config.yaml
model: "image denoising model"
dataset: "microscope photos of single blood and bone marrow cells"
train_examples: 48542
image_size: 48
crop_scale_min: 1
horizontal_flip: false
task: "denoising"
loss: "charbonnier"
noise_std: 0.2
arch: "unet"
norm: "groupnorm"
activation: "elu"
weight_standardization: true
pixel_unshuffle: 2
widths: [64, 128, 128]
blocks_per_level: 2
block: "sep"
dropout: 0.1
attention: false
upsampling: "nearest_conv"
init: "torch_default"
residual_init: "zero_last"
optimizer: "adam_atan2"
lr: 0.003
beta1: 0.9
beta2: 0.999
grad_clip: 1.0
steps: 13400
batch_size: 256
epochs: 70.7
lr_schedule: "cosine_restarts"
final_lr_fraction: 0.05
warmup_steps: 1340
weight_decay: 0.2
Rows from block 6 of a small image denoising model, named by matrix and row number. Rows with one number belong to one channel. Each number is 128 + 32 x the weight over its row's rms, rounded and kept within 0 to 255. All counts start at 0. Numbers have three digits each.
After each channel's rows are labels from the 100 images, of 14848, where the channel reaches its highest value: "top examples" is what is common among them. Only what is clearly more common there than usual is listed. The data: microscope photos of single blood and bone marrow cells. In brackets: how many of the 100.
# convs1: first pointwise conv (model.decb.0.0.convs.1.weight, 128x256x1x1, standardized in use), inputs 0-255
# convs3: second pointwise conv (model.decb.0.0.convs.3.weight, 128x128x1x1, standardized in use, transposed), outputs 0-127

convs1.20:147129132122135097135133112133131132143133138121130139136139127130134130127130137130128141126136123094130184139113115128129163133138177137133136163135145137152128128132124125126108132151137129131129107130134130134126134131128129126130126137136126129158170132134128127132131129146133145129135113128136128110138129134150124126125141125138136126130129127133127131133137122130142133143136125108193125167081195115135117075070112110152131106102126149174042106074135038136051114146188074047117131112153096119147107135057153135215135101129170144149035240099162150180077080090124141103125150222151192082143156031123120188138127088125143138109105194085084206150000107083087138109123122121100093125134143140130134212181184047194086110139092060133128166111160136070114111097110138
convs3.20:123121113117136091137127119152117202118113100133135122163042084102150115068130111140150159120118142156118127104110144136120121063132196134116129152207124100147103144138089116162109074109106156103132095132127034131193193126142096140169172135115098059194176081106151144109108064097142101103082157099173124116131177070117139147108130147131123175120112185165136183160114166144144165104142
top examples: cell type: erythroblast (47); cell type: lymphocyte (45)

convs1.36:136125149165135066126153166111109151124143214114169100088166110125112095122101160095139153114165119140155129108153099135132107146111111118147139114148152124170070127132117120126035112121131134144142141125132149148100123133135148117117123168148105138069118133107101158125128131030119163134166239084149133128095109126100149107138144140142146130145109115189122160135129096102156118186126153179114151124093141111125132109146104146134154111132144163000077115134119127138176111125100160148145099111068142087113109078064124110061130133138127145098072079146148134173140149170061119156112099125115122132121167141167121118070082147164098095191103169099098108105127143122072104134095146131130077087093151156133140129134150158168212135224255154120131121123126136192143133110129088
convs3.36:120043098139093154136107048127143115118118192098081170080114129120134124111135138135179088079174130129125172121118175088120115124093176093100139086155136126143083139153132118083094149134103211121125124143153136147096156175155092155129120131148184095109136175098115115145107090134187131098034045139214088149162147118146118105120121107160096115145128151117140198125119109171125134106097
top examples: smear: peripheral blood (97); cell type: segmented neutrophil (78)

convs1.27:060124140089198091121116110087111115106119155126128155127120123099112116123125104119126173136116127114122127127149100098090115121156167130115138142129108138117119133128162131120107122139126115127113107121117117125078126130128133112122122106133123129107130138112135077129129116136126136094121131152128132153166126142122135138134134121138130129126117113130132129119128107129131144116116145105089130145090233187152150082113061057117190193168171074121162101126160086143181110129189121131097162181111164198063105194142089189149104082155110190160132232094148124105181122137117110186113155143125108110148081130106134156077092171074166021159118163164131131148059052000065152101071057155142159121114182112110112143146143148168134061112083125079126150089131152171114046123166104
convs3.27:126135163134103103119115136091125137079121117155153072117116134138127138125139117116115145243157108131141157077103103137049112123101121115094093152133105092162105121123173110094155168116074137161096052211137154139141160086131105105191128104147149138129200143122164148153126214111091115109126220143130158132171118136174139132079121089048125135087104137090152089105148125120106113113160
top examples: cell type: lymphocyte (34)

convs1.34:101138141172076152142149113120138146129136162140136135087134133143127148138120142132137124149143124142119164151161126142133123131139103117133123122143138142156139139138127144134104141124132145142143148136134134135143144132135137149131136158129152139071106143150135146147143139106133160126143179146136142145145137110109144132140135142149136144154117132145136145143129111140144125137135179074141226152139128172055070125171227195157163082038122237064215060073127062097147146104127085137135182079037129147117121050150171085125096176131080168171217106164164117119132114101127156174118190107160129059117118145183117180153128162157131123081121141147125211191150112062130112122109162162140145096090159106144052059123108141100146055121106159094146024156133139123128107138140160
convs3.34:131149105147138171117070116132122132131105144168118118104101173150111140111123078102104104097103146118143130037124185135106117110006124132097143081164142147112137154159072116132152123129138124113095108134086124157036078090085157165107066114116146154139080117116135120151145122130168133140078197118133122120081207091189130171142124114134124144158184120083135119083105153143081087113077
top examples: cell type: segmented neutrophil (61)

convs1.59:118106121112122123117140146108123099105131085122176129128140118110114107124095122091151195105148105185172078144110107157109071133128052092112083111138107112137134117116138146130139152077096130125122181124111126147149123129147130136126130149135124119143076127123115156124129122142121152070148073107139114098123117072069138139129125134123128136146129125128137130120132096121126145122145132114187122133124094160079129070129089157182088128145099194173101106173183137120106132180127179154117128018119095191136108144156166096188125147124179078135162078114143122082125093073114162080110186189134072123115219148129116109190136101114152097122172104113079083133120090044211060191166160098151114184198145149114132122159119139120082099162000103083097157148147110164132151111112151
convs3.59:122145131125212117114150141129129109163127090158085155124169150150129120125137132074136053125113133195117152118121127111155125151155093181106156110118136129093136154157128127123146153132113077154155142072118128080218102168117219122147135120128134181120080130100107078112174148165122149116140125105132117147081120209103118024151139127168165081203124105121095086198130129131120108171103
top examples: cell type: eosinophil (62); smear: peripheral blood (58)

convs1.1:161142145122156062148155133120145154098166156138145175148163140136138146139162151149134171150136168143163118123127126129129093137137142128142094155146137152150166148141153145134145139119134151145145136140146136136135132147121141138141140127144143144142071146172143139154142149186141161214129149162144147151130146110110148176147144142147147146141122127168145143150138124150151172150118121144141207164087094254079057177121149156179189115106131143138125032132171097063071100166141143097159089136091163132165129108132188096237117121157117158094122102147050120142161117141153156129119161163127118141105161086175087082199173140109160145158147172172066062139138102047164097103172111138130127108147148109102118086149114065145176048124093127026124096128204139142151108110100124
convs3.1:132165139126091111127132114134156140126156161084124127158115105112157126113130144154159151142162125107169075152161153148131068059167131122196104154131132110143115065099079130136091075127139150200111161097128107159066130192151045159110150151125129119144121119215079136118114086135166213187169121125136131152136159115143132160151147166136044118118090109204119133185121151127166144141148
top examples: cell type: segmented neutrophil (84)

convs1.76:126101113104157155134131130073116096130085144111102134096128115134109138126083106107119100094125148122154134145149178118153106117099116149122177121127115120141119131129117141110111129127133101125125117125135108113088159113136112117128116182138093134114114097105117140121117111092107169131150115104123134084128109123123128114112143102092121100125135128114124110111121144114150069132142119151114096121069156141148151120150108157150094184180101152117210159119115113179140098182156098136105113000011140159094131138233119106132114042175111106103178121110150105100180153067112144075166171072106082180178120101204063128102133127102079066166169134092220163106120119054197102135108098100193147168072103132182140178165179138161147128204082170127160172141170163110159109091108150
convs3.76:133167108111130083115121054175142025149119118080139147152103120128089130135100188166106106091060137168061114155100153125135134143082094102147133164095161133122148114098115154120130140134146060115154128154108122107157181149153149124122249159131132127154120100122089094113169089145084128207126104133167089111145094114155111142146112135119144151102089141099071203180147119137140101160125
top examples: cell type: erythroblast (35)

convs1.32:132127131131116063131146108106143143095134137131140128160143134133140135131129141134125152131132126120154141160153147135141141128143158143132126161135143139143118136128135130130121142135128136131142115137140137128123135128121142129134139136142146129153162150142140130137134135139144165123129119143137136117155129126158138160136143135143138136134122132129138136142126127134139146137125129071104173107150193171143114166100119202150097031121171100136120130096066065100129142115168041125120143135089099134140224106029155144085148127100179110142156083153106152148099158117132158123135117174123147098136111162097131255152081125123141130182131238143037168144184136058145131088163111119112100024020145124122082056043110101000184140127115118115156085119110103113183080153130133
convs3.32:112093100085181131121115152158106248166151056124121111224139156150111138129114107143134150090117126138142103195187118154104130116181152122244141178127146121107125140119135114157136166116125202093207107149142143111112092156117113116146194138146137056109147115141161103123138133146108126117090153109142188134100126106099111099139130118130134150109116139110139065188119117105154105122128
top examples: cell type: erythroblast (38)

convs1.93:109120114099153095126127125130125126118124112125110152135114121126122117129119129130120124123128130088131080096120143114123155122111175119123125204119128111132107131124149127122114125151118125122124094120125124128117108125122124123124124144115116123124098120129117124116124126135129125125116113134129121124125125124130121132122113126119125130124133134123123125119122108121132130123136184133052147016187083135081138121110076166145082108138090139184143050091143092119094129133241153090135127135077140144136114078177176136204147138133138077135090079111160142168136090102226153085123179159140167091094105116197138135120095088113255100178076185092075253112154121118118111161156169101115068124060103190107147211086108135165143117159105100131142134128169124119093148092099127
convs3.93:104114075145122121166158103018142056135124089124119124069123092113150107169183167091163111147206151202177130110111159094106135190136130149113117183128162081142123152125172173178103082128093156129181089143156147138061177205137116116090122142127109119124153129148140118078170138116121110107107150142113138118175151094078117095106142128120141102105146131110141141136142119097174102062140
top examples: cell type: lymphocyte (37)

convs1.85:139141103133143100131154152196094119121133000131141098113131121111098119128160127128156128095144143148099168161048156134146077149126134112142097118151123129134112124122116131134150120113126125127121156122121139153109077130147140127127114113113129129108162123184108171141122135113107138211158107155141124127101126100136133100131129144142123164141132105128123124115131135115152143166147070151081134150107169152111153153178144194190106110155106108168173145169139128132058132149141094127126110126083078152151152049167106115186128158143143172183145155140168156117159146135136100103121113213107087122155135059114127090155109124128081105091066170133133145135129032112094114120139174107152119075068158155157069166069097101154145075171083129158154047115172151096084054162127123
convs3.85:116115144095017164137114162055123032171145130127138200142132105107129118110130102179131159076173145163090157126210132121145104114112146153161135149124097131155080120191160157122100140134134137110163069094135133144103111213132161157132178110131154129132135130108129106135091130122143091111048051132128143145157167135187130129121138140115178118120119138169127111165129129166184142125168
top examples: smear: peripheral blood (38)

convs1.10:136130151078145076133131069135150142110148110135127183121134151152144137137151116147128154171109119083175157140129147143120064121141169135135159172131135147141130123123101120121124174118049141137131110136140100129115183118120149140118160161147117120205099157152150055139127134205125159141142106167148129159166133119142137177134128130120135110105132160172143139130133113141130164142126141121171160129122142199116102185203129111156119117097112163114113125079141067172107125184133105086172110071118203114098162152081138141221158080199160188140126143148075148102139152210118139153135134128058092150115176053136159099100188080159133083094128164147143109154069106111105129074135033118108129146106176101147132145182068089105137110136147139088148085103181104056102213073119104
convs3.10:129117129128173111147132129171111234125164101058076112144124107098115115171107092189172122102137174171147119149160148126147130106138180079167135143171124096204067105157061157152072085134121126134174129090116122133139140126153123121136169115110120118138121127137155131172146105148162192161127117126156123142133144148095148056134165128134110148117104161187113154212140138189184189089108
top examples: cell type: segmented neutrophil (60)

convs1.83:103113121123143123132129121106135137149145129106094122116121138132111111130092105092110132126108088122108069129135088140149183108099161135111127128122111098149103140111158132116070114115137152134127105127126066117100126125149126101115120153102091122142092147155116090140145120110115147184140158125140113100105135121097107136101104123114117130090149122099096120093124086138135086150117104118053124000163094074069138150138087106123117120152087127150150079145103137128110095173151131052143075037069144160057164083084146105174156143138121068143157093157187122150142138097182170101113177111155093103117123090176173187121096132120195085134113188101083190151143149148101097163155125099198101149075116161178064187064118154115142113188053105165195100111086136107106178082126100
convs3.83:133165100094099128112116099155118153101105129106157208118119151132100130146104144086100129162114075072108135145046122141194096057143133158136105077149118156139105106107144083129194124122157092221137155159129125196102079122090130128138138154123120116121167141182124078105156075136103119131146106074140068149026130175105129125172147181111093079171145113126149123131114106104124110122163
top examples: cell type: lymphocyte (68)

convs1.94:113122121112172097125123126129121122130117116116104141122115116122120121123118122124121133119127126080130073106107133118114168122119179122122125226122125116126108120123147118119106121139122121120121082121120121125120126121115120122122117128120121122133093114126116119119121122129127124125112113127123119128113121121126119143120119121122127121124124124116119122120120113119123134124117163119050128000187074125132126140118083124112109116124098159142152087089113095115075125132217171076121112119122128093113113106143120142186157135114181129124072110122119144228138113125225134088120133143161201100098102103136109139127099096118255119208097179088076237135157125118121116160135155085113099113077127157117126214089105116179124098119106065130139116097174119117098189094079127
convs3.94:094142185121093138149100101091128136092092102146161210123139108124134090139142139072109144070118139168060117107054132145158148031099142114136103077173095128154099092144179144099157095154124141183158169136129069165195117112124175102151164121100070110087139113086123130168113058111119102128102143083134090129088157094130088132136119160136153133065122123139126187088140150114127171125140
top examples: cell type: lymphocyte (54)

convs1.92:103120112127141156132128105137119129125101123107091153108147116117128136115110111116130102120124097073102109160121126114122154132132176132126124212124132121142130112132163120117092142154136125125122097118125105126107100128117124112122118121129112116114115120113120123132126122133119127114126131143131126113122118101132120148116126114123129126123111119141119127112121098119136115131102125173066086025193087121103130046111080101113128124095087138134133106071112072094144086157206129098191127115039185170050123126116112153224175048156145144157131147146134116194101151118225185133137172129118180091149104089085142152085085070138255138143080153101120210153132091091078092100096080079134089061148150138154141178095097118159106073084149157139143134078138129072088122084119121
convs3.92:137149152101088116155112118077110156098101147162188184129140134114118140135100127088089162155128086126090123097048106185147145101138122141121062131133100147132123106134188117111153147121146114179141165159143129170107110113107121133109140143109099150133246130131122103097114158081094105080167155139138097142103124121136138183142113177020156140039144110132179107045132117116159115114172
top examples: cell type: lymphocyte (56)

convs1.119:134109148098109116130141165066133107137117133118158129134132121115131090126145115142128180129122115142142115159111128151112116124136090119126121106125137128194121122135133155115099134086139112128125164123138108114114136131120117126123129136135108129173105120095109143139117122056142156106149148127132123076123124109157147134132135115136135123138119121117136133111133128120167115131101098091156154088157231077112106114207101135101146083040107196074130133150167054167145176147118168135160130140147102143179063138105143105123111174135135000093090029114107124108131080143153130136162167179128146086101221165184095070032070100166167132130152098164152057101153142116109201182129213148106165143098179133122097151179103196044108119082088147140140106091080093150150092118146110
convs3.119:101117067069057103114157130135139119119156128067107138124130156198141120125138057055136015128102098054138116110133097131214128114160131097151120150155146106138093129142115076111109076155116131116123150160131124104125103092140124142150138063123149193118124130104145138067134132132094157173120145141095143139064128157154117078147104117130114104185074124124157055155148127123107076142108
top examples: smear: peripheral blood (68); cell type: basophil (27)