config = dict(
    dataset='microscope photos of single blood and bone marrow cells',
    task='denoising',
    loss='charbonnier',
    noise_std=0.2,
    weight_standardization=True,
    dropout=0.1,
    steps=13400,
    lr_schedule='cosine_restarts',
)
Rows from block 7 of a small image denoising model, named by matrix and row number. Rows with one number belong to one channel. Each number is 500 + 40 x the weight over its row's rms, rounded and kept within 0 to 999. All counts start at 0. Numbers have three digits each.
After each channel's rows are labels from the 100 images, of 14848, where the channel reaches its highest value: "peak at" is the part of the image that holds the peak. Only what is clearly more common there than usual is listed. The data: microscope photos of single blood and bone marrow cells. In brackets: how many of the 100.
# convs1: first pointwise conv (model.decb.0.1.convs.1.weight, 128x128x1x1, standardized in use), inputs 0-127
# convs3: second pointwise conv (model.decb.0.1.convs.3.weight, 128x128x1x1, standardized in use, transposed), outputs 0-127

convs1.98:380491444510556405521483517383495516509488534516506456495501452545496412520546502475460500534494494557535498559544445510498538503497526441509498461540505438453474508537481512391467484540525527501537500519515536494516439474506480521445491500492451471530493461508501496457452515514597501540493466513499509532454609478450502530493486488492540478491427523416472505578470519417569473457518
convs3.98:511548475449471473487481522515488548482494513523476519525614463474474475497543499518502468537478503566523512504479509518503500493543469516525512661513453479527479510478500479522505473510483477479485522532506507485623489475449510505473575480499457486436516506377492520489515477509519497508489533521476525536565560488511507508333506515417521496469487512508490455500528564390449565509479
peak at: centre (61)

convs1.79:554517513535506522518521511565502458595500538524503482579483486489488493493492520481542503463499501510487529467475500473453458460507454440456517504485430430524427536651495504399486553529469466463404511506486461524429538513474527477483519499502468450542520520501531513502499499456514543475517525504458462468496467521519516394520452499522503486566529500535491406588519577426557454472493
convs3.79:454469480474489490492490511508494510524495509647578452502546536456485480536564463516478569534523507573517512453484503512494493430483466514486510570533449492541495505471500482528546473491497481484513507524505525490514542472433570461483373487471554480567419528548495570459469475507514494409491523517501519542527442513538561564549503511476520459475538509514490468497501419420439407507479
peak at: centre (83)

convs1.13:471448512484480484528459499490489442534487446527513518509528509475501519483506502513474358499488494541496421522498487487515489468595469492340512543508507475511497528499495433467531514513478500646339531514469462498486534490498561499515506433584491504470503493574503490499522486524551476534486440496504457505534502560448478493488506590509518532463480509511489493496511480469529499473503
convs3.13:504496560531494498570542408479560481522535441497472512502498498480488556471500514408480492407504496491435468508576472447521453492500533474523470504502505520484495456523394575460502493522498599590508478427465490538495497586508498540565496519511506488498522502516468486500466597447492543505603441481571437488516503499518482510520462462534463524556478462527518553586513499480514510465543
peak at: centre (94)

convs1.112:535580526533400473484467479537537519408525477501472451449479527464537525539533459527528580487509470492476499524524456472560470494485541472515517510504443541470514564548483518561452471547509506466696495527492475526493577472484468500552470519520528534501529468517536477538428471479581471459523510476472475540450525502476470483568526528525482482519476475542522493421507473537513481565539
convs3.112:552474463568507498490478535536450464492477499429520506558491490478579456543505511506547418523475510531526506496491528498490464547485444526504505501505483511523503526407468469499506434505512451493564437602554447487527472432506375556384510467511475471535514495561477484505553449518545518539485572485451573476503499408517482522548520512509524523422510495563540519466471519523508525534447
peak at: centre (37)

convs1.60:550402497494512518496516480595504524446498513459516483637498493456507487486495513509488492491485520534500522508503495497523503705396451493424503608508515519528521492512494500500489375542447469530431500495497524498466400479503496506502470524482509490484517490556486478494475500504545483499522495493503521493438492479470495486499493514497495406445464488507506481494489497472581487499514
convs3.60:511498477571497497460520479450504412475489515423536499535471497514497488527481477517493447463520514468539502504499518521468511541494470518448497602493456524521485506519547488473481578387543449489505539564557516519480494430521413505456558511521509628517519474575576471546552485508469466499465470488487484494497522518461540461428496476462514550546519526388492557496485457582576496520516
peak at: centre (47)

convs1.87:591444519481527549490505482532502517421486533491487482502529517436492505515506525504521518548465487532501468512556529489513496459559520481421491430501509568496554393399476548535581560531441531509395512484515499494482545504549545494509569456517543464463483474458491503434542518459531540514498569478493536511532509552571482489417572522485490506528419519496547594518526480477515525465532
convs3.87:512520491534366501465476542587497407525489525435538550500485527517481482539515511512452500522518512456536522392468499512555492486504587496631502543606489488496499514487495486537470514466492474469470516537478524486507496486469474457446512488521518561471515483371471443508457493506492487476486515544572496524485503600457534569434514511473512510490444517493485557506541463516536523515495
peak at: centre (83)

convs1.84:477411520502559451500505486417504489577496550536494489435492499541479461496484476493486587491499514500505542506544480472499507398513494490538482522494505553500509473502479480530479348483497504471548492474533560486556533509478622448496575484458480490507514466570482489471476500482524492473508513480494525484393518492463541492496496414475486407531518478518526518570502528515374489492538
convs3.84:507571529410476513489487537561507565445497520436467483385508493495500505470506508531461561489488494456519511499482507468513489457499559514657505492468443463456517501478510481527501488509422496519420543488471522497502499477523519435474521505489495566492509525416556491424434477496484448603488526528567512524514495641490480484519463511513525536508508508445464471489533511427484497490506
peak at: top left (34)

convs1.119:496416489490414483537472510544511608401487498460498424454518485510550481497648501520490529494456504550531488521543493649504516433495520474448489559510509493485477496519506523472532476518447470468548522520495528491523506507529487462475534508474530486520515494485491495487477502521525404555490440584519513522498490413543489531545537513491546556477460529493476515613486512477480472503514
convs3.119:517440487479580486488485502511493489484495511445568506568438471522470484528514481509619417523475505506511510548495505505457496559476461519529511402591488501535491505483494482494549542492505485475614489509513560489471490478477461505485579486498499470537550467475510487494573477505515496415490516456447518430490425423459565516437586504555516418476487506508518472486482398441498502505486
peak at: centre (76)

convs1.32:519463523557499479530591478458538409399481460512488452500498522440518576511484540522557473498457483473466497531509476456525497485555515495459526529529505509474506517468490505528439402528511535505519467531464564465499454447496461537578614518475533568505516492569447479518387507471578522516485522459472489522439525560500482491486529548523475470511437435539521522473549420536526476508519
convs3.32:479506465461427497483480535508500476420489518513498510492524491472554470540478512547569577544467509604528517424477510508538493383508526516480510488473493500470494510444512478536482490483528467451477509557516521482460540471504523442466492482467476490557448511443527528492492456510525489390485540533507529508513492549462491455425514520475524282479503515451485463498525494492454481509468
peak at: centre (88)

convs1.124:493470435497430433506486520521504628413485483473495447442524483556543465498577510525468548539471499532533497530533478586492536448455544373475479484517518457482508493489536493475397490511476495515608549522496537491544517527515493481432541494431540478474496480482499499488457502531526458566489483541533507536462529454498487538591555494482556458480493541566476545529481515493500484453519
convs3.124:477483468437444549480485536506486537557491513525553506458469564479555471558524517519457577540474505596516516430478514507499487470501524513461509475505486510479521511454498481522508494480534474470518429550515493484475541460490496436465517481446436485424557489484496520515457471510515498557485532548546518426499504549530566512616487515312520481468479512479486463503532592459540458512476
peak at: centre (95)

convs1.50:513428507477465482494491493518501573458497491527523495614513504524503502500498535504496444506511521550518453497525514496481509693339466500359491499515523525522533497504502482506504410558517498635488533501494516508493390494505546584517482478498516503490523501517513498500509507504553504509500513502522480500554500513478479508512506558486505460509525506506511487573505504489500517495504
convs3.50:524603466528504508465504567501505414501490529438506504445543452496480492460512512516460500550494519542538507500480495533452533537518520476514500442486414515485493491560555495463427623445539455445503580539500487509450498473519575506459518504482455595508566517429502548489531471510465449403461506512535465448467463576498495470485521499490505459540452522471506549510565525436569493493489
peak at: centre (66)

convs1.18:525381512446538496474548485490507624412495520622504453450515507529512495493548515518488495527497495502495473537494517514502500515509540502457491518530513489500486501465485506500563510519378520529338468497470511496552547493549473476508485496485529477461532498488502487501553472513505520413490487503508499518524532504547488499496510535487501330536453524497527446533541441507506475484508
convs3.18:517515474419437504464471559540482532515496530447533503488490519522485480494511512503481473546519519465518530319473500495492470508516544521616488516570492534482514495450468502464469600453506493503581467526484460498519485466484516510454506469520511499509513490418434466555474465504472483381472518486586489504496512533514514551526492511490520607496485512515483608532470499433505537493499
peak at: centre (35)

convs1.73:452528544534484529495500514542483496477451497597485502504529523504478502494486567488504411479539498580485478410479541446597472575493442492539501486460530445564418462525508487433480572532479503520445475517506440501440495512511457552523424474544470472515424440512498556430450489441526511483504512507496485452536454484505464518406462518503512472559453513521507496525527520445430573466480
convs3.73:490501517554506485559497508532494460492542395505491468538529525506509565474491499460499481443493465497472420461579405435465476526492463411475459500455509539486477498475434549479488499525508609604521479467491497523491516605482461544582520505502479502487480513573475479469521520472442518513561428434503494500498486440505485518530466477512484552553546426539541526567450518494479480440521
peak at: centre (64)

convs1.125:480614511484435449486439508475524540407481476469478565471525498517497517552498512495525481535497488528537449479519517583469537458589490487495481455509515538478565485489517507484496540482475520574581550489489475494530542500538555534508495471519565483512494484536474461482513480538562503486494495539538516516577528386487485616482575542479508560533519537536506464543491510494360512531510
convs3.125:525574402502560494458449585522463470518457537441547514538493486523493482524478499525532448582525512489575557534401538594468623517486460562538497494487508478521465543469550439480520507494500416465519618531515487459510494457533450513471505443511485490502511495508545468484526426539498454486493531480433496503512508468497508496465547542477569508431495557488480490464502509523527511541497
peak at: centre (80)

convs1.12:502365507486473470499515496431497511534494497581503504596515504470500501492503500510493427498509497502500489498478494498529497581553490497313491481505502502517470503497494482483541337520435511536441516500502491497521383499504535534506533475506496497490501496541505493500488511504483496553495478507502507501490501638529475484507501559492506471510443502492498473491495498468621494495504
convs3.12:495479492465556502497476495491496569451499502476455555516585539468456482513483479532495431519525499544508513558496499522497496479548491516487506673544433507469504512457496485517570450514517496497537464503516540486452581496450456518508567483473500486427525568552486577460516477503536495410503514481455524523531471411483456495591529506570516426486465507511497453497506510448396520506481
peak at: centre (70)

convs1.28:494422533495451534512531486475491481494472555562483460504511546463451454508545541549534504438517485527493507488500455478573470492525516512502455523505549515512450548474474529477549441523472507509466500532510504497656525496488475497516521511479544455486536573497486513568538495559407520343474470499453487538504484441526466432523517527468473430531495455548515465540536563481403484503496
convs3.28:467419470437475481485483525491488540467491517552444539477469474503540474553549497518514523537447512485519519511476508513553496456539498523572510368442532492561510502463495479528535505480510476503485490542514508487594400466470528450470435481561581472580503491444498475569424471509512501569484526554538525581468470556524464555427534515468520580470518513505488432495489443490493555511480
peak at: bottom right (32)

convs1.80:541477483503471465493513518538520518506497530545480540762488497449533520522525539478496511528470452480535492507521472547559515502460471507450487602530500497485551491475498516528451349523466494472509504501517505495410450514501455571477463480511520484510526506583501507501504514507548481559501500508523531521444526463439482514518536519490509502487477521524513537513490521469516493501513
convs3.80:483523547539513503498538490442493389518504509481545498515482506523520500499505521508507497460524555560567522530484501498515566521527500542489542523475517548497509483534499451471470536436589470552492624538446488493506481427479464507476428507511520579471451526551555513519499505525443434632494497525548530492513497534503522433444505541429537531460522546389467503440512480554480494552471
peak at: centre (83)

convs1.38:458529518493511512494500487586512427511484502381504506489502480603501507498457520509513509488569492515496526459523500489485512363510438519533497465532521536494527479454514521527417568466475489494550489502521521498475471492486536472515434515465519546508554467440466468477476477455515517540524438482500501498389484586434534570624513453484487571510550529511475519526494473571480478520554
convs3.38:511556487501493504500494490421498478534480488555448461522602518499476493496467539520556533495518496529519499392501531460500477536470527522507473543481564522471493525484485475482562579517545475452631441541529535495497529459463485525486434474460475437480498444455537473494515502497503482389503515474508513410419465541452416575509535491554503509491501493423506589524499487451516434502499
peak at: top left (30)

convs1.94:475551512500517489515470474565526493483476560469472509628515456491529462511531493443505494486481470552534481502519458500498520520549517444468479346520508483498466423444532496495546487519543468507537562462542491492535509564521584482452520468533523516570481454425480556457600519506534480535480488544511508500497432511518471465588550529480519484477536531535482533440468565565436469519517
convs3.94:513516472454511487489488528504490543519494511577606530462525577478477476544436543513510629529522509498510514451483508511554493511483493516498506665466498482522482506477498484494483549487479481487528490527506452494578499475547570471481443488503502478353541453486504440454502472508508497430493522537539512474504531581569472494433515510516516529484472511504489504503522559594436475509483
peak at: centre (34)

convs1.2:542570567438507405488490454387517591531499554520476457529509606554482493494468537543495442507436477482467500447468485450477460465522520519486514461516508517541490514458456537501484518534504519504507459513514519460552531465501469536539513437416552456481624500439439453514461512559460481502473543443469548544494425507512505485495548479509467516559524448498510478566517493500479462536524
convs3.2:500452496476540519502444489504455565509507499475603542445511524525529483553537500604481466539496515477555543479442533567491502472515441556568524513487502484481531549402501468621545369513492493478455450522516477491490512457474498510498516498489488504454509515478535514435525423511568453469494570494408555509531489480506545478484487495452515455480538511509474399458476498506465503530468
peak at: bottom left (38)

convs1.21:412447508478470479479509497467481503385489567505471472493510475488428453528574526512452505502480477517529509539437471492502532487485577512497489513527519419503489483475494534389481415528459494483591500508528513486605517518521482572502539475503531466476510472483503491500467497517515592475480425490529499535498478475508489484571479502488509432521453537450483478585466586416437493421513
convs3.21:521495472461344470482482524509488536509490515454594513527458438530453476543434534520640566538531509525520520533478507513580504574470460515481511461634526487511492507469507485532526489486488475468508515530506595487518478474530568456472463482548509484561511444470510453514512471509508491418486521531491523512472530541468500533386516515537519536480520515525491498494482446513512541507483
peak at: bottom right (34)

convs1.29:444457498536507545524469503523492631451488567460486524476509539534453423510557510527459526483502490553525517494454440450454510434556537528473489494547525561505501539499507489463462541499528542472493540503569527473555462514477494525508475486482540476539518506448506468534510528523411517557499423507536493515451571491499475505558484491490494540625521537503534501582490580458444471401557
convs3.29:500448469457460509474483535564479569511493532499657534487440543481546496612537503529590501556482509479544532480473507525549513435496548511549525438487529475460539504474515488566561432486501489442402486523497471485537455449493523424459491476508480502534514498461517466480436464513516489545468525565524533483525465544547487554542550528496510470469479515513492424491539547508524580504477
peak at: bottom right (29)

convs1.34:456403508481539547522483494387448474391490515516493458489523485477461507498553535522471475510478479537515488534496506531478528453611514539452486517529512454468454480486498500440463404587445522500498528517498560486522442503531485549482594482464524466507506477521501509483438505540603466582489481504520504544508492562518486492446524518482514414493435526472452514541513527448564493439515
convs3.34:536504484470531583491488515508493515523495510623487522489585599487479482531555477526649475524473507503517512426483504509534493475472498513560507439525500496520493507463502486529521493488494485488522500526506516491509521481499552472484515490536516491435503477461505450466489474507513489470491521514498515503567593502462598620595488509391516379484464510486488475498532442496497425507482
peak at: centre (82)

convs1.43:496457552442485530481546449381501494439488513496482387550502517567474412495515522560455482480478481514472511510478434448471497437459455527494488489500512485496462561488465447489449482538491512512558488545494514463500495463463488505529592531420549468498504507518443456526512503570502523536459467445488487546486396580475507479557591510492499470470545450545490523496516544507491475595511
convs3.43:459438476424492494485485532557462514514491519501516459503521506514547465593536464554538491557455509471524509502474508533500501536445419520527518498422496493485518528385511475588452411466500477535357518552517497484496526475486491485467499487511493524447478508481526492523467438516520495505476549543495539572511473507496547495453509516435522573484593512520475367486453466546492509517464
peak at: centre (67)

convs1.92:550500498435499548477488500504491495462486499520482483566546517476469453492551506492463477569475477471514483496532543515515496563519489474498477385489521530539502414456490502589624555504495493531458483466519483500500552518553568461487544461514529442471443469464532462459535498457499491460472528515578541507501525533545481504443481522484507597510421523459514666500504510448477535493512
convs3.92:473506461587399523483483528548486358514490517584445631580500495469522466573486469502541508530474505523509517411455499530559493530457521528433509529530502508504501493524503477493425523481504465446472505534480542490468522482507491479467497490483519496423531538518507525499510478509500519457492508523425483522520481458452501522368521503458498392471492507509515548491532480541540448517492
peak at: centre (29)